Weights of a small audio captioner: log mel input, encoder activation silu.
Rows from block 7 of the audio encoder of a small audio captioner, named by matrix and row number. Rows with one number within an expert belong to one neuron, the router's apart. Each number is 200 + 20 x the weight over its row's rms, rounded and kept within 0 to 999. All counts start at 0.
Before each expert's rows are labels from the 100 clips, of 14976, where the router gives the expert most weight on average: "lies over" is the class under the peak. Only what is clearly more common there than usual is listed. The data: synthesized solo parts of chorales (CocoChorales). In brackets: how many of the 100.
# router: router (encoder.blocks.7.mlp.router.weight, 8x160, trained with AdamW), inputs 0-79
# up: expert up (encoder.blocks.7.mlp.up, 8x32x160), inputs 0-79
# down: expert down (encoder.blocks.7.mlp.down, 8x160x32, transposed), outputs 0-79

# expert 1
lies over: G5 (26)
router.1,191,202,185,220,198,214,179,210,179,185,204,156,212,196,207,200,201,221,184,189,198,205,197,188,180,195,151,211,184,252,197,215,209,190,175,180,207,187,183,239,224,157,216,210,193,206,197,235,186,182,206,202,221,195,233,216,168,163,218,212,140,178,187,197,199,212,185,254,203,188,188,240,212,196,187,213,198,189,207,187
up.0,203,162,215,194,205,210,171,206,214,235,207,228,181,182,234,187,192,182,175,208,226,178,213,222,202,186,196,171,174,189,199,187,194,179,216,200,213,222,168,189,215,182,201,225,197,200,189,209,171,196,198,221,224,199,221,190,194,199,198,186,188,200,222,183,181,195,226,216,226,199,238,203,226,198,154,200,191,220,206,225
down.0,202,240,193,204,193,180,180,188,182,185,218,176,199,211,194,222,206,198,203,195,191,227,215,182,223,169,211,192,171,202,181,226,216,162,215,176,208,189,226,243,186,213,240,207,219,209,205,236,176,194,193,185,162,181,211,246,194,203,210,206,193,233,183,220,227,184,169,198,193,188,178,153,204,202,221,198,210,213,177,201

# expert 2
lies over: C#4 (71)
router.2,203,194,164,202,208,177,202,230,245,200,195,210,207,171,217,204,233,195,202,165,240,201,206,233,199,217,219,185,164,226,194,209,207,229,243,220,214,218,171,179,214,215,172,204,227,161,206,197,215,192,207,205,189,200,157,215,211,248,195,191,204,224,194,221,170,174,217,189,199,171,190,188,209,178,200,199,204,176,173,186
up.0,183,223,213,212,198,229,214,177,190,206,195,183,167,208,194,217,213,161,200,213,229,188,187,196,208,197,230,212,211,202,176,211,194,187,189,184,216,199,196,204,207,213,182,190,185,210,191,167,176,197,177,201,175,165,239,222,186,193,184,214,211,206,224,183,204,184,223,184,197,191,200,196,174,227,228,204,198,223,179,181
down.0,210,187,171,180,181,202,217,203,194,154,236,221,190,181,163,200,245,216,203,188,168,204,199,196,187,213,183,213,216,211,208,193,203,201,234,217,217,212,178,196,186,216,180,205,207,189,218,240,225,184,217,198,204,199,184,240,203,225,215,183,226,187,180,248,230,200,209,182,216,153,172,215,197,214,188,213,176,234,217,178

# expert 3
lies over: D4 (30)
router.3,147,208,197,158,177,165,203,192,208,223,208,213,224,191,222,205,199,222,180,196,195,209,215,209,216,195,169,218,237,181,230,227,176,209,190,199,197,185,199,183,217,192,194,181,196,199,225,201,193,163,162,232,175,203,200,200,207,181,177,220,209,176,178,203,192,222,198,192,190,206,161,204,180,208,258,165,164,221,188,180
up.0,203,228,189,177,197,179,242,230,186,200,206,231,188,209,161,233,210,221,193,219,187,206,193,217,175,183,231,205,266,198,218,244,191,217,208,212,225,203,219,196,213,227,209,225,208,208,189,194,160,205,221,221,192,204,188,206,203,216,181,205,169,214,236,216,193,196,204,204,182,204,216,223,198,169,213,163,200,206,192,183
down.0,225,187,242,160,191,190,190,177,212,209,220,194,215,208,224,224,182,204,199,224,193,183,215,230,180,182,171,220,186,221,201,176,212,204,195,169,195,193,239,169,157,211,207,179,228,233,205,201,203,213,224,174,185,197,177,241,241,190,181,211,253,214,174,224,161,184,173,204,208,252,217,194,175,188,180,201,211,194,206,217

# expert 6
lies over: silence (81)
router.6,189,206,229,227,228,226,205,209,213,214,196,185,179,217,203,197,184,205,203,192,187,205,203,216,209,190,197,177,205,188,189,212,172,226,181,174,231,186,227,203,197,197,187,249,240,228,203,184,213,193,218,170,171,206,181,206,203,217,230,158,219,196,204,191,195,186,207,214,179,255,195,186,202,200,210,214,234,203,201,185
up.0,163,200,164,193,209,148,216,196,205,152,207,194,185,183,184,203,224,203,200,234,218,218,202,190,195,201,185,225,216,201,169,217,221,166,189,195,202,218,186,196,196,192,180,239,212,208,219,217,194,194,212,202,234,169,220,217,169,228,217,176,210,178,221,213,190,212,172,236,231,199,179,211,217,183,205,182,192,244,224,203
down.0,189,196,233,201,182,153,231,186,196,188,212,204,180,236,169,210,173,199,203,191,179,176,227,216,164,190,204,194,235,191,222,180,182,191,224,193,187,226,204,204,195,169,195,204,171,182,204,205,184,194,190,226,167,189,200,214,235,226,186,222,160,180,211,194,197,213,166,193,194,192,195,212,220,209,231,217,196,177,191,189

# expert 5
lies over: C5 (25)
router.5,205,170,233,232,199,223,196,207,187,189,179,202,183,240,169,227,219,184,219,198,206,195,239,195,213,193,185,206,203,201,193,186,225,217,211,180,212,217,225,207,209,207,246,224,188,232,169,197,211,242,220,219,223,208,155,183,185,163,184,210,199,188,163,197,209,159,189,166,222,233,247,191,175,222,229,169,206,230,208,220
up.0,174,164,220,222,190,234,196,169,175,199,191,168,198,179,189,190,184,229,234,201,183,174,176,151,207,212,208,208,218,178,198,233,184,201,201,190,170,187,197,210,193,204,197,182,194,209,191,247,194,195,186,197,182,230,190,191,211,210,164,190,176,213,220,203,192,153,206,185,201,215,194,220,195,207,186,197,231,238,214,214
down.0,220,215,241,163,203,204,218,216,188,179,179,177,174,219,175,193,173,178,220,198,224,170,194,171,189,165,206,237,193,208,202,190,216,215,197,189,222,244,211,190,206,197,216,220,214,179,191,203,204,225,214,161,213,199,231,227,217,206,221,187,192,173,202,193,197,199,200,192,196,173,198,192,172,201,170,182,166,204,211,235